python train.py --model="masked image model" --dataset="Sentinel-2 satellite tiles (TerraMesh)" --train_examples=72500 --image_size=32 --crop_scale_min=1 --horizontal_flip=true --translate=0.06 --rotation_deg=5 --method="mae" --mask_ratio=0.6 --loss="mse" --encoder_arch="vit" --encoder_norm="layernorm" --encoder_norm_position="pre" --encoder_activation="quick_gelu" --encoder_mlp_ratio=2 --encoder_head_dim=32 --encoder_fused_qkv=false --encoder_bias="all" --encoder_qk_norm=false --encoder_parallel_block=false --encoder_inner_norm=false --encoder_moe="top_k" --encoder_num_experts=32 --encoder_moe_every=2 --encoder_expert_mlp_ratio=1 --encoder_experts_per_token=2 --encoder_shared_expert=false --encoder_patch_size=[4, 4] --encoder_layers=6 --encoder_width=256 --encoder_positions="learned" --decoder_width=256 --norm_pix_loss=true --decoder_layers=6 --residual_init="none" --optimizer="soap" --beta2=0.95 --learning_rate=0.0018 --beta1=0.95 --shampoo_beta=0.95 --eps=1e-08 --precondition_frequency=20 --max_precond_dim=512 --one_sided=false --adamw_lr_other_params=0.00071 --max_steps=12100 --batch_size=64 --epochs=10.7 --lr_schedule="cosine" --final_lr_fraction=0.05 --warmup_steps=360 --weight_decay=0.3 --adamw_weight_decay_other_params=0
Rows from block 3 of the encoder of a small masked image model, named by matrix and row number. Rows with one number within an expert belong to one neuron, the router's apart. Each number is 128 + 32 x the weight over its row's rms, rounded and kept within 0 to 255. All counts start at 0. Numbers have three digits each. After the name is the row's rms in percent of the matrix's.
After each expert's rows are labels from the 100 images, of 14976, where the router gives the expert most weight on average: "strongest on" is what is common among them; "patch colour" is the nearest of a few named colours to the mean colour under the peak. Only what is clearly more common there than usual is listed. The data: Sentinel-2 satellite tiles (TerraMesh).
# router: router (encoder.blocks.3.mlp.router.weight, 32x256, trained with AdamW), inputs 172-255
# up: expert up (encoder.blocks.3.mlp.up, 32x256x256), inputs 172-255
# down: expert down (encoder.blocks.3.mlp.down, 32x256x256, transposed), outputs 172-255

# expert 12
router.12 080:108138156097114147103166172122178146135155103095125154102159146135126180101124140120164108136090107097122146155130118116129062127133162147159159118155071149137062068165199123101157159124089059121156114132127121071127101091119119122129083169147160149101
up.0 060:080124167174121113092096139108121147111104129175125127062200113152122197115111091210069117147133124124140135096073143158172188155101108179128141150136172149066133176157114093108101138130104119119092103182136175095164145128132110088145088119109085171159
down.0 059:149118104082131133137099138129099149190159186133139209160117162169133115203168116102145127156097067054103081147164093103129196126160037145169111127120121168111143135148133204150126090175096145087087078075100155169127150087137091152138144155094145095191
up.1 137:178152135085107143200118166118150099090157114125092088101215173151109090111111173108137119072114197144088121159132161149095097102154109144091127117144153137110115087104165050174109088125130113096167135143140134129183127091110161172143136139081160124146
down.1 132:096143102084138147157162167135138171113055095057133162189100091147166143172121133107106057121109156092135134121141083032121151114098172138104103148129079114158167097141087097149126136083109100124102130100153120145115174108130129102150155100138173132137
up.2 090:126102126098128128118140097106125136129106137185086156113171115197210154097103140076098124096169098112090075100130173128125144101158116128100132132116074158095167129123191097165171103129109082165179118125152076111120087138092178085138124073178115163190
down.2 093:145133138098083180150154113141044099124158223167125134168058152174155148159152131135092115112152148080063094152134165097068167149131119107172147106198130113134150115168063162171140142144098152153144123125118130107196112080119087093071146111188115121114
up.3 117:166164161115178201109102092155169131066098105171107132111110108144118085116101147147124099146177183204142173118082129120168110183154142138053171193105121138153078120090155160082131165124151126147170098075123106078149139169153084159099129109128168163130
down.3 112:162080091177122214190112101198131157104162154169138128084145124159152076097130104159113145072128116098116130052152186136177110158129120132164159087111111093058142147138121180100182169116109117140168117105105087205082152127174121125115175085047143074140
up.4 133:120112136116105152182100129108066132191131124140170113174137153181200148152055117146160112133145147143066120123095118077135146109143092174146114126105069082087058112096117120145099138134123150102086096099144132064189176112150191094124148087136144139177
down.4 123:145130114157143163134109149165147180154125136178142128090078172176146104121156187118144124104103119111143143058148160159153115088127169116075157111122144117144110150150150182103157094131131122107134139107089134082122126135135130086072170129098094133103
strongest on: snow or ice; main land cover: snow or ice
patch colour: pink

# expert 16
router.16 115:148176166122142164101102164153079139132161078112074142132088103074108115124131156085150121135171098100163153186142153160139137120112076134173097141137131183091170098119107105135167076140084154097164166121159094093115152135110159171065098161123133123145
up.0 131:130155144191132137106165126149117127107135119219109100130184169154097059128184082097126133192135067107212134151129135136129188166124142129130154149172146149117103158124168159154117123109158113134158154139196129151120087167160179104112088121113129078163
down.0 127:181087103091139079150133147156076103119137150116052151122113124140141115120062137126096127113157152124105132171057125095108145097106131084089075080104102109102101119160155173146157097113157134164166141113113141145159167109071147192179128081084141177140
up.1 088:152135185176071115132143143097086091178154184145082057188157128150189135110117046149122171206166183137093096156112095059163145102132130154099105133160097125121149149112153090119085112146095117124187122149149110114146111137144109084174115158135170099133
down.1 088:121101153132120158141177131108115151118073094081118114151140123083121166120150213108158164127161108156173133184145096151154109114135105126171140118096144127111072159172159073147155106120180096112134149149119181138170133171178120170088153096101143145050
up.2 104:139128163154214143144172145178104110111163116127147098144182144119118102143091089124111130188082025101169156141111134148092124143184133108136123153161123113155063134110185109086079056092164135105138103109126163174130152188133150140094107139154126126168
down.2 104:107128171083117118150160097132117117137095128080121166141121116135112103160130153050158061088140126174166080094099193096140103102105067148112099112127167068069169155113109148092129136174156139177110106094122112155121146120119105149123127123107206151124
up.3 084:185164124171208162113179145177174171125113150128079164148143165159134136145110134150155106113102024143105137157166119098154152169131074121123139112115140103101140056116104135103111095100135217101184121061148125137118169182106108131117125170132142171089
down.3 082:152136133090136107088092099172122164142117169164166092103155090130106166148171122139123130162132171086081103131168146118172128106153096180139128124128145093202169139159139125120126175103086068137080161116084166159115103112111170157171161155070116137044
up.4 128:108145115160118139152113124094132145124134055098138082069107101121083065174133142131146099076087178088154131093114155158161124148107148216149080140151121134149160104167082138134107181169217122152152153130154196097105081158094136082076110141129101126132
down.4 122:158136111090094143082046124090131142163108203120133132105131089126164144118116065148134115174150134182062175104111096068118118075093112120119147150109183164141132126108125102172147082201088139185126066104103135120103119141136118090106147178170153124173
strongest on: snow or ice; main land cover: snow or ice; main land cover: water
patch colour: white

# expert 23
router.23 135:115156111104138086060104161128161084076096079129133096112079179144142118140073149062113129121165159164094117151078090164112155143141084104159118130082119157121108092157175098146084156119091134073054071131074098148110156135146157103127200143137099081067
up.0 090:095101204194130053145103098151088065147106083166065150148157114170123181090164173139171143165175129126134176105101177107103131126086167156120171108148131150124139195116144132083125146115128143098143158135140081149128068124142150107101127136182114086148
down.0 093:087163151167112141135109134150156166129186160122119125134101154168116131203116159103119086096111119132100096110145139131121094172077083149187152123170133136127191122124152171124075143145125082158085079094138102160140139130210147148101139116165105112140
up.1 126:128222133168106088146132160169130185116156224128103124153061140130181114109128089131143102120118137126132106111067077128108147117101113129201150113187156091147109149187113096139132170090140117199094133184132119120133110088145113154134115075167094142100
down.1 128:127171206133144169088151070085133149120132105185162077145109129091162180114119155126109216137151119155129092166120204180116124167183117084130080161160130082133112154092115118129115127146135163141073122077149064161111164149139111090139160174124102120131
up.2 080:113132138147156085115136113091102133165104138136123166091121118147121104107112124105155126187175169128152102129148143121133167120110138084094100095165131162171101103188111152165108137111104109156083167116157145129134140133102114137115156128157097133055
down.2 079:113158107131120062164075135157140137172142126166160127105126068126185157156129138126142107112156067111129149080090128140111111099131185128119122121134141158054126102118168102088089108155108111088084126119159122162158136101110145073122187149129170122135
up.3 079:087177134085159133076108156190129092102133141095140083117087078141121129109098128126129110112128146148130190142111123182115130068110124124120107197145147113198160112105140190145091157138125107089111144085116085140149145151107102123129141196148182105109
down.3 085:075122118131170102121164116143141207132142199148102074118129141078114132123097138126083104163106125126130152183139146089116118092159117091167129100122151140167141096173112157175119131170085049163145128111108109112137185118076157060136096110153141160194
up.4 087:140141135106140150125134102147118150123123141095132169060145081151139119130117173138140111146128142124187107138084122143092102088156208128106165175137178106128144116183165065094105163103192057104149135132165169186150081155121110074168103133133115162111
down.4 095:123167107182137162125163153189110167139165132130100105088163082129125036128085126130078122138142088132154157144122124089068121144073130104170175149170136129144106136148151156141132098143126149225173163076134128171084137152092167123101073129108133108155
strongest on: snow or ice; main land cover: snow or ice
patch colour: grey

# expert 3
router.3 085:203138143156114095097082108143096089105133149134131120158139062152094168177140088086136155097133158156124100149103084121119165113111089155120166103099176119109145112088088132112151102128102141158125072103153103094077102081148126202174079156102102164136
up.1 088:130123147083131121137093193106102139147114191209180135155149153175141143135128084115055149089095110135129133152127119139133143110139145105137082122193138083146132141114123094105173112203171102127076092141099189118131192133106088105191125077174086092181
down.1 095:149145139180091102107118140120097164096122105067100141173104160114199120118112100181146113163129189126172131173126101151114163028148104133133172127139172171155109131065179123150129099116130137147111130112121181103158210095103123136121123109159107110194
up.2 122:094120138106079133119181112067109085135146168117125140180162111134132188072199134148213170145053103126051182082123124126134097149148128146092150135162083105127208142150128133162109102164090096120153158156172135153161133147156061122070108089180128185110
down.2 111:126129101148132199142064159163151197147092112072175189109170198139137179128096111148144146117133113106158100166092135193141121130100123152149163123084153090170086162148146158141158132127085120124139179126126150148115106128117157128140113087103150096115
up.3 098:155086148138177125138133129144149180108110157102131135122101164146186135101189107067146138157175131055102120133079117128064128099096122168124082175163091148090105097071104195111140025084084095093167187159111174105204151164137153151158122152170106166086
down.3 097:098122115173145146135102096140098120086149119098116138100104144100137061122144151177179092074122174179161130133172123181181140109152106133161141139123125144142110115116108107149121179111123121151138174113148131092156120104153112146153122073147120118105
up.4 089:118160117095069126115116152135176132103095139144153115158177178110072153155147113116117139076098136025131117137118161160132130197112106103147115130111158159133165105192073148111056112113101129160111152187142166109141027106174144120188126157147100148108
down.4 088:148117172078120152181090101118128176128129168120137161135114115158166110116112158136181150165126134157088099107114081149125131118139097148146142205165092168095136115149201100174190170110100087171088164130111129109124158101118126054144120120110094152138
up.5 070:120087109164058140131184159127125247072132233176122141117142116127151094093066091141146188066120130119141136145081126144148129137110098162097134184094149068119162180131154154120138116128087112152114153181143132119162130117125105127144139062131154142146
down.5 077:093107093142091193132186084138110150079084104105129099142120200124160159136096120081156138150116061152119056121097108061143155073155061141100179136147056117111133123165170084123169065099111070127201117178131153124172121093144152094135121154096129145169
strongest on: main land cover: crops
patch colour: brown

# expert 10
router.10 085:087091092120160129146107076144112096161111172127145107119101045082112155097163128087088098122086125117126155149116141176145097100125197071134155105109057102086084100144076142110165185127108044130117084080137133120103116106116134177123083085095085120059
up.0 100:134144120136089113178068119127106156151126140131089109142147147107189128105118124141106136088090124118133098139132167138157105117089109151151039101084134100161120085178184186129179095124120123214097136130144159121175079120145140160113122111137123129135
down.0 099:123139182140167214119102139166075070107067083133160058115060106106163102114102128133136092119118093136114120151087122157130186132098110087162130096096166151101087131148131110146131103082104169129182129114161125109148119118116142104112118123170148161132
up.1 081:080135158140129088118120099054117142106141126117098144104165120173126115129122037030100134112107089038102128084084131054172135049095146177117183111144171171162110111117169148171162154098061116096144139101138182163161171149162164147122140108095117191133
down.1 078:097138088131210109147117097139127128124148158099124135101077139111105136154100095109127102170172125094147115120086089183105126109061127141094080082186146158154148144118083120171103107153076161131139170117115138137109112075090114145199148125123124124081
up.2 065:074063119079175100138135175130087100167122130162087135105125203154094141153062171137123124144153141103093144177133075064105145146109128085147151108112115127098149157063168082084157079154107092079184109155135126101112176149135115066092127126141087180192
down.2 067:147124073106104091128146118074148167119075123103150121143113116121099074125054091130132125154114128091121056176127161058145132117103162112115098118172188108165155119105090126134147150208144140102145153153171080108108087121185102073119176108136109121133
up.3 110:058133092115112128157146119167070079160077145120142161196155117102054123113089150070123123109155148141171139098121171092156109166096150151169097112108103162138141133214130104163119194125146159134152120138095093108171085121073162174121115146204172149123
down.3 113:217169099172118113116098157162087100126078178120131123086060112083130149122164140134125040125173122167104137198116168132134152129098143146065125074088108126136166152088145136159165107142130181095105165149100137061119127120129138123177129102101157205078
up.4 075:128118088097198145138064154137099137083127112102162159133137096097155137084115104165140055150117157132115138120195110114095141135129139121098085126125167079140127164137144159110141145096095105098118143111135131101148211087181103137086139073161079113120
down.4 078:119110141133148184147165163061158155140207107153097085206069193132074173151160153102172156141134131095130095140122114153100201138141087134136110183109127134152133140186119125119079099145128117146095152066136164137138109185133114088074138146080137114083
strongest on: main land cover: crops
patch colour: brown

# expert 25
router.25 088:140159128115163119111094105157095112099120119080174139106150128158099163170113160055144107150163061139096164164078151174128172153104127135123145135088186154176105137136186105100131182138083140135083190178157134169149101114100131107144129178183136147099
up.0 129:127114137086104134165120083118119148100157122073106120144113169059180113075131089081099110108098153084144083125136080170166120102104143169195134132092144161093143113109137074130117155099168099121137153158084129168154081142138135129119147103137140114012
down.0 131:080101141157130142168121177151075102068154106143160039118086157123086149161178134144149128157050181112149129159132130112056074122103131119115156140160078156150170188098079170121079145137159230124143149122138112145097139134078092140137134102136122139105
up.1 097:107104112113169128116185115123098097134069185114066159150151120124136148130162078124135178131151124163108147133145087109131066165189149109151096168107147143128079126127119183065165167163165112141073165182114094099118139075121100090171162116100122096128
down.1 103:126092100159117166084102126128156131183151138172121148121111143182112114122159117113159138115108145132126168172201117104142210127089144171099192131128139183137184130114150080197145097103088132092168083086115142092090124085134163132159121177103113097139
up.2 112:164142100171057123141080106194096112081138140054120114195181147104134095094108142156167121124120091155121004061186151117132160113197159073173192156162148088112080131131111150116166121124178106225136136123105121152153174104157124135151138141145137144143
down.2 104:141149075147143077096131175200101133065098104100113131146057140177162159108129161115172107111119169133149108167127201127158169136125110077101157170077130118139123104095123123138085150188157169082134180133152145086085136161141092205070069073139147113157
up.3 108:137102158126170087190076131191103109082060086124129171092080121110135109107133088118148086123095177133110137087118082188142168137137156162115134179162154166095148107082122142179153163129172173140151135155092103164118172166114093089171130155111107200125
down.3 099:108129132134123127193133134157116153084085140109211092130094111105108136130175093134131117108099090065165097128133134113159149150116154133081134146090065172110097135097111138109101118135209095147186098141182116158129132171137091106145137108112182111152
up.4 088:167188165113101065157067107094159072125106126124095147104124103111172173129085155141073076158130123133131125150082072131125186132128173154097157180191172134184125149152172155092049148095094102124153128161135137122166149141168096136145098147078138175092
down.4 084:146139089196103157121103142108178096071117108130169202136154092117172136171143098097143134129064175100156187103136109077149119189146145162065151129131061131095112090135162129112116108162074099091107143074161109190115137169157131129133137142147196103167
strongest on: main land cover: trees
patch colour: black

# expert 11
router.11 088:165149180067121102113179075110160164159150102122109169101163108111086155202167142121132100099097071126108176100125170143082147121132100151120140133116078172131150146140095099166157160115117128069112187082119185079069156088117106131145165094115158162075
up.0 135:181049120092131136100117172162142136163148145101097088081164115141058154100069123108099161089118099162140160115170145119111113107179167095126139084129136100184119127117149108089100136128148066132103093123094109143141102129143109146065080074173175112168
down.0 129:100148131102117190179154102110143107141187123098145150126190109116092194168086182076193075130093129137099137169095196076124108097126169139093128083131135102122177145096106107145170090106091151082115107070146143144136114112168088119140144154187188123148
up.1 125:090077163131072082113089151137159115152080151100110153136083138103138140084124139108106185150143105175056119094110069132140131140200096158067093146103082095117084090155091127130101152125071151140112083088110077095165185128149138162139174217140118165151
down.1 114:123111068114084149178129150162168146107121145102151155162111166165101151128090144092170152123125102183143119176146077147141109111106120093095087139099114147170129144182071078119134128126117158135099141026155098100141162149090163194125168146084151152139
up.2 116:118126103114092096117124170115124141100127138203170127103165088123131125147164129160124140113131127111169095074055130120140091132166103134057120153133105071140170138118112124127125103135090145186117069130163125114181154139138145151168065151118104168144
down.2 109:154109101149071164120141094136111153126114130090162088116144091134157119129130123171134152141106122124164134128087095114127154152108181125131082136153104080124178126177133099150106095131080117101158155121142155146100085100124148148172147143123056121154
up.3 089:120101071126149151079086139137088135131190093076111108145122119092129149092178088171148114163137127107063129104148100089131116100062137125118144193134201145120133132138103131130126186123128102229116155117125214090082141096122164119120115151096051163111
down.3 084:166136085104183157140097113145104106105088120114090107048146127080163069164155116115116176131132113129118141159089136162152113133122088095116050161148042086138133124119126200133179107149179091206153167142182137121164186136071117175145015139151159158134
up.4 098:083138114119137127082175132104194140165149121172111104155126205122051131162136133148169072067128167119134110137171091165122117021111132193138091105150132130118152109122163099130122162111160183098109161066121117113140139140133138118101199079100164139149
down.4 104:170119115143110160153139134142113092147109109166034109061160140150202083113075109098156165091100132162162176129131135189108146128141103114148138124113062127095183176180102199147119146128172140106139171146116065156128169118131123157168094115124146139090
strongest on: trees; main land cover: trees
patch colour: black

# expert 27
router.27 096:181140150126056202163184080127138135115152122139134127131182110180117170082123154131074091145123106155113099132088107137141151134132100074097178070143170145090182155151093116178149162077144123103138087126149131120121106084160127105114112097096172113157
up.1 070:098155135119123126120156139118136125172137159198118157071093111086154072129124135168184134127118115097132103109100122137116146149089118162073151147080147121143174141145192209155120129136094151132146050137154135114168107148087143085097092091134157095102
down.1 075:138167160090122138190141147155151119180142082077156119097131160124108091117113137149153149114105165121091070098195132176088082111181158111149115099124140132087136188131140114123158122130178101102096140135120122101129139126192127103162106108126096166142
up.2 087:129111173141078099155112110106150070125083145133085142130140114119095187158149119144125065121083127131123167097147058149120116130086070132088154107108145133103156098078123145159093105111141162133161064077163147132065092142151159167173173125145117156128
down.2 089:204127111119079156146154152143182106127117171124122150085153104105124159071101136078133097103154161041087138161138118155108106074171142134110125110108096138125138146107074173147080164098127092190107129137111190098143139066132145141107142158097093095124
up.3 146:160137120119105155175076067138105119175177120138080082129121159095095172124087120173162152181128132099101175041091149141108103107160104174177123144105066125119116123187172171100129190114175081191115100152185200119136126102130226117176108137169110137132
down.3 137:067176105139118101069127106121152089135109112172116118133059096102142060120086104096132149113133160121162105153096127149054072133077107144189159177159121185188070168128139155096094119130138179178149073173139103096104147183092179082088064111120115127152
up.4 112:206181139084077149151157131183150114175097125138136142140165137138180138202115132120104105110140111125104110110149119143078155131175105111146104162143111090138114118197206140126122081089197142115163116109116100165156123113179115089144117190169137074109
down.4 110:129120127177188122131161136168112176154110148092159154090120134150138117157133152147154113115133142125092126147137147156165178062133138137093099130069135132139162128131078109119135100167145085061125157156122153070117142163138114157123123163171092170095
up.5 122:106161077095060167153128135087122106071163145116114147083106086104147088110125196178147068116110138126142131187153093144127151201146109106133154134152142107148108103134114139189104142141137076105118125106138106118109141119157131132140177152152186127108
down.5 118:161168077181144158128128122142090189116110082146123127168024141124139162145165125120086150122136171106182136091143152150166105083149128135162128131147176091131063205131127161104116112106123132165123197136112100109115146161179041174133072126137130135119
strongest on: main land cover: bare ground; main land cover: water
patch colour: pink

# expert 8
router.8 086:097160131142135132119065110114092122154133133084139163169149139127100189125154136118089138169164181103115104124128089147085116135126113173159124125107165112206162084181051145070152110159137075154125116149133089148161138127151146139144110117190107090084
up.0 107:126093153137122150152115156143128093165179170147126121167030112119068131125141185091151163169092107132087152086074140113124107142139127143180117148149120151094103167169121195089174217121182165113132150153078104088110161131147075144145065127136132118080
down.0 102:128080129062198086146118091176172139131137150115128139096146104116073183160104118123113128134179088159122157103173122135147239126065157156129175153115098147103072098121124094143137085110128132137132167214092147097106228093094109102143094132142175167148
up.1 075:141105114085148187071124112148178075094154136138121121129157067119195096132118128115169130121145080093120145111151157133106130132125142052099124181129182087114167116089131138129118109090118132095122110149089100131138150153155164139075117144101128108113
down.1 079:141109135119144021093099106114145161113114078155139133054033174106134046132097106193153116120135115131092091145138126090057185123127113165154100119066119125099128148141175121126122180158129170180123096180188156110144187113128090149094152095140095123114
up.2 114:163180146089092111130171143105215153130151110139148175168125140080096117166082072116106144118137065112145078133074111160198096108107148115144084130169128145136174120144099059115144069132090116101135134062164148171145119176160155121175108162117138104146
down.2 107:113161172120129192142138159110114137123184155089032132144109148143106145149163097133116103141136103081097125095118092128141125153101132139132166113155155106084079112141143119076103134147119179155178138120187160115143141157096128114122147084053111119163
up.3 043:099141137122159181178133183117119099174106079149104157142087123162120078059081158130174132108100129149141167174178110159110131144109109159118191098099113165123176134094116120133140134095115198094162097118146117116089098169139176159084124107156090133155
down.3 045:143093134149110136135164148158029188084186152116174179107092150089107109099106149138104128121123144121098079154111134094149126071107142085098108132094177177158109168115113084094175122132165108080078141142146111094115130134102082125117186077075150141119
up.4 115:136111124087094106145131123067166161100115162107136067134164088131115141174114062145102116181088081097057082139170137138181155140115153130113151115159118201140147142148202111150110175135109087128075113099093129153141147083134087060146153186124096130084
down.4 114:105153160135131138168131184123116118158112187072093125122123141142088030087115120116123076136140172070126103157119101105151182150105138127120196124117157110063142120130164146118173104093159153180103121146163167121160090150103114070103097101121146134175
strongest on: main land cover: rangeland
patch colour: brown

# expert 17
router.17 084:084132134072138145134193192099143105076162180093132113168096151120151167085156128107074112159143067109129157168093124150105135113128088171157139180111080150103130119130064123173131093089119197099101092058157168112083125126098139189166076150162102064124
up.0 094:121129135120107121159125187124118138121102127120138159156150162125170105141117104079144151109123107167106155149104177119134102153140142132140157077174061103157210120076098113093128067140158130079111108092089151160155118103133091158085175157160158062120
down.0 094:180152121092178190119186113145101079160053136094184134122099169095140108140121128126096164091175162173141097128134144129102120080127119113161125104137167111167152094117113109140127171117143159132119151167164103071065117092131107030105127165138139090110
up.1 099:189150056101172137063118167096093149144094131101107139107063125096201087098133152140078128149084155213113160162106126169104095120102081132150114117130152109113126102138143113153138128175106119160150124144174146125131129046125155121145168116151044164143
down.1 104:137117117147128136144080150114142120140109099174195127058113159129149151144102093117094137054113081132098093161077130082186151087162120122099126176082136159137103110174131181126117132176145146188150051165133155169136104147078097170164128106154043090120
up.2 115:128153173110145160194145137095119150132142119170137116121104094197111104111142107111129084135144083089140169111125104104120062118128083176130145139124116140170069137131137164120144175171122112133189129127174127157126144183144137148151095144080114139129
down.2 109:148110103150139085117148112129196077136118129112102136089163128086141135176063098137086106144069088157134160089137082097156174161087146084119124086175189137154085091108165208113054139098116091150053078057084137159173172128126122117177178118117170124111
up.3 095:123077074099185117187167203117130108137135129063167154110068118081168137148118096142086129166060098152134121103145096114116129089076146091113097180084188118131138156087117114145119114174169179139139102153130152075162176168127116120145114142078100108188
down.3 095:161068142139141130145107169162170153156174091150044146158107150131054076139069123107144119170129045147142082119118080087110081125078151068175111173149103139131136173150082129115159155198093112144147147066111130060117120175144147142124101138119087155153
up.4 096:116131090154116153145165147196143170111163096136100122133138193115091068168176133117101145142099115109123150149116129137067109151103087172092156092114116103051170128085159085127149177184099165166121156109173117104137090176141171164065123158158115076110
down.4 098:138143150148107106124118151164116085171171102130113135141058075146137148122124138074130227106149100162145131143185097148148121168155150125132165196105074099180080087114107142156090083120093050102185127090137156144091105146169143158123147158132099145112
strongest on: main land cover: crops
patch colour: grey

# expert 24
router.24 080:196085097152111085101163143110074112107105161162150149088157150069159171158153132109109116106054181103119126131133174094116114115119135127159099058081094119150148113150068094089170147120082077104145071144130126131104102120095117172162155176161122124149
up.0 083:142140089077145183030118148159171098083230154107105154134134170173098142164094125062154164079080123105148118127089142140165082146143122120163142082135106110169100138115111154121080174115077140128191158119134149120130116150101189117107109079154113163178
down.0 082:083136191094061141110116166122146111125140105120111081087124068089149147153109093153122192150110109080151167121174126115104122121064179182108154161100104116162102152085116132158143129161154061122155114181123150110120150134102112059107121151126127113126
up.1 090:098119154145131123117153140090122131131093125158135180154062147132120116080203090133169101132169176156194076130091082125088164162117076111179112106106147087118102155139105083166102092163166164131087055175094124114156156187144188154157121102092009103174
down.1 087:154126139149106159180144106090176106104225160162167114118165109144105133113181145133121084172094070102156169098095171145166095107136132092199123111113111109118093111184056121169149124146141082184146086094185081125110153074082108150094120203115120102054
up.2 123:179151135118104181152097138091080114180075160103092130167139114127137151176160106091126095128179169109099084146115095125139090095146104092169155151171134123103089142142197134178171137114171158156133126141151131098151123157136111140147179140104112126131
down.2 125:157101092128135112185114148147146121095178160157112123102079187112119129173118166129132087137075172140138121111149116145192155128172146147115150168080137079156176132111152125113114127155145091165091115082083095125152186125173125155130073079173144112113
up.3 144:134123131089090159183095131132158108204120112135121122119131161164148108189115128094170118117150051089148100072106088068105127136150092105072186187157096059113168157138081134105140164112132102156111123127128073111163107115172112113127131152096192122107
down.3 139:131104121109087172116150188160145158121154123131154183214185165173158125176090140151129107116099086127120131124087075111148105172139135102080089197114108146071067113126069163120190145083101065114125120070121103099146100153137126170175166137119088139168
up.4 084:106120073121169128100132147080134093136109131139163122120117116129176137180184086151130185050121106132155121143145144080132117237076136079132157041111179135131129102109134111119078181204138129157184126115112153125105137090123152107075103178091086102138
down.4 082:143187190128078201110148078150133105114143133105116086161141106094087082106113157123146085147077161142156197113167103170072070115111160134157168161154143084088115110078176135139132112101161121112141168142070131142125096080118160092083123131168135118136
strongest on: main land cover: crops
patch colour: brown