From a checkpoint of a small masked image model.
Model: encoder norm layernorm, encoder width 256.
Training: soap at rate 0.0018, 12100 steps, batches of 64.
Data: trained on Sentinel-2 satellite tiles (TerraMesh), 72500 training examples.
Rows from block 3 of the encoder of a small masked image model, named by matrix and row number. Rows with one number within an expert belong to one neuron, the router's apart. Each number is 50 + 15 x the weight over its row's rms, rounded and kept within 0 to 99. All counts start at 0.
Before each expert's rows are labels from the 100 images, of 14976, where the router gives the expert most weight on average: "peak on" is the class under the peak; "responds to" is what is common among them. Only what is clearly more common there than usual is listed. The data: Sentinel-2 satellite tiles (TerraMesh). In brackets: how many of the 100.
# router: router (encoder.blocks.3.mlp.router.weight, 32x256, trained with AdamW), inputs 172-255
# up: expert up (encoder.blocks.3.mlp.up, 32x256x256), inputs 172-255
# down: expert down (encoder.blocks.3.mlp.down, 32x256x256, transposed), outputs 172-255

# expert 13
peak on: water (33)
responds to: main land cover: water (38)
router.13:27 32 71 46 30 44 25 62 70 42 33 57 62 54 60 25 71 73 20 41 34 60 69 78 50 48 46 28 47 60 38 58 51 44 30 48 41 64 64 64 50 33 46 58 31 42 41 37 51 35 79 41 31 25 36 46 53 59 68 48 42 30 48 69 49 71 78 24 66 36 40 54 48 37 41 53 54 71 20 64 46 58 24 64
up.0:48 33 85 50 26 76 49 35 71 50 57 21 56 36 45 80 34 52 64 40 62 47 55 53 66 48 55 53 48 48 56 64 58 65 46 59 60 43 28 70 39 52 54 36 82 34 44 39 26 43 33 71 59 44 56 53 57 63 64 40 57 53 55 71 34 57 38 61 13 66 43 69 45 56 43 37 51 63 58 52 03 62 54 46
down.0:33 52 45 33 51 76 52 35 46 76 61 67 44 65 58 39 55 59 85 54 57 33 23 34 43 07 63 71 49 43 30 56 52 44 60 63 46 49 57 57 40 53 68 46 38 19 47 21 64 44 63 52 46 56 45 37 37 43 52 24 78 35 51 73 61 44 67 50 26 46 48 40 51 44 27 70 45 52 35 22 38 42 50 44

# expert 27
peak on: water (29); bare ground (25)
responds to: main land cover: bare ground (28); main land cover: water (28)
router.27:75 55 60 49 16 85 66 76 28 50 55 53 44 61 47 55 53 50 52 76 41 74 45 70 28 48 62 51 25 33 58 48 40 63 43 36 52 31 40 54 56 61 53 52 37 25 36 73 23 57 70 58 32 75 63 61 33 45 73 60 66 26 58 48 39 55 31 49 60 51 46 47 40 29 65 49 39 43 43 35 35 70 43 64
up.0:62 69 57 39 57 76 62 54 58 48 76 15 26 50 46 80 43 60 50 35 39 20 60 37 47 37 64 61 38 43 40 65 74 72 86 66 32 65 31 81 63 53 45 33 34 55 45 60 48 41 44 50 41 67 43 60 28 55 44 51 34 38 56 34 40 68 31 40 48 51 82 54 49 50 45 45 28 68 36 76 57 52 45 30
down.0:53 44 57 54 45 48 67 52 67 47 45 55 44 63 39 44 68 37 33 49 19 19 76 86 56 22 47 46 48 62 69 37 42 55 45 88 46 52 30 69 68 54 45 32 60 23 34 38 49 36 33 66 58 34 34 25 42 55 72 27 82 56 48 32 73 47 35 70 50 44 72 70 65 46 76 51 53 55 69 74 62 57 56 63

# expert 5
peak on: snow or ice (54)
responds to: snow or ice (73); main land cover: snow or ice (53)
router.5:30 52 68 40 77 13 27 49 47 65 69 39 57 58 65 49 57 62 56 39 62 47 49 56 54 29 21 35 29 62 75 62 35 62 33 70 59 40 31 70 52 43 54 65 46 42 60 19 60 44 49 56 44 31 61 60 43 59 38 41 52 73 28 62 38 20 39 60 57 57 67 52 73 74 21 50 67 41 47 54 75 48 65 70
up.0:53 37 51 53 45 35 13 41 44 36 68 53 78 75 69 54 54 57 51 35 84 54 50 74 63 02 23 51 46 40 31 43 67 58 38 44 64 73 29 24 37 46 65 40 46 54 56 41 25 44 79 61 70 49 46 49 59 59 59 29 58 55 25 44 43 41 59 13 50 51 46 67 63 48 40 52 43 52 64 54 45 64 42 36
down.0:44 49 33 50 76 32 07 58 70 75 65 68 68 33 49 45 66 54 48 50 40 81 56 05 65 44 54 33 56 34 54 49 27 50 40 58 56 69 46 16 48 60 53 72 34 60 41 58 72 47 47 81 46 37 57 53 41 50 44 62 44 83 54 77 22 56 27 34 45 44 64 70 52 58 46 42 58 26 89 30 39 21 58 50

# expert 3
peak on: crops (43)
responds to: main land cover: crops (50)
router.3:85 55 57 63 44 35 35 28 41 57 35 31 39 52 60 53 52 46 64 55 19 61 34 69 73 56 31 30 54 63 36 53 64 63 48 37 60 39 29 47 46 67 43 42 32 63 46 68 38 36 72 46 41 58 43 31 31 52 42 61 38 50 38 56 64 49 24 38 62 38 34 26 38 28 60 49 85 72 27 63 38 38 67 54
up.0:39 24 39 58 61 91 61 52 52 67 24 50 55 65 53 39 58 54 27 50 49 43 41 26 64 55 47 53 53 45 42 50 57 45 31 71 43 67 31 37 71 57 75 41 58 30 62 74 66 59 35 65 65 54 50 59 63 50 64 43 64 43 38 48 72 65 51 87 38 62 45 72 52 52 58 61 45 68 48 66 30 59 52 54
down.0:40 00 29 70 64 42 48 75 41 37 73 74 43 50 79 52 46 74 44 55 59 46 78 42 45 35 44 47 79 66 38 43 28 36 46 48 61 58 64 11 49 46 38 58 70 36 21 42 59 41 46 28 50 91 35 58 40 73 45 67 27 63 64 53 42 81 24 69 53 51 42 44 46 83 59 43 28 29 49 37 39 84 69 69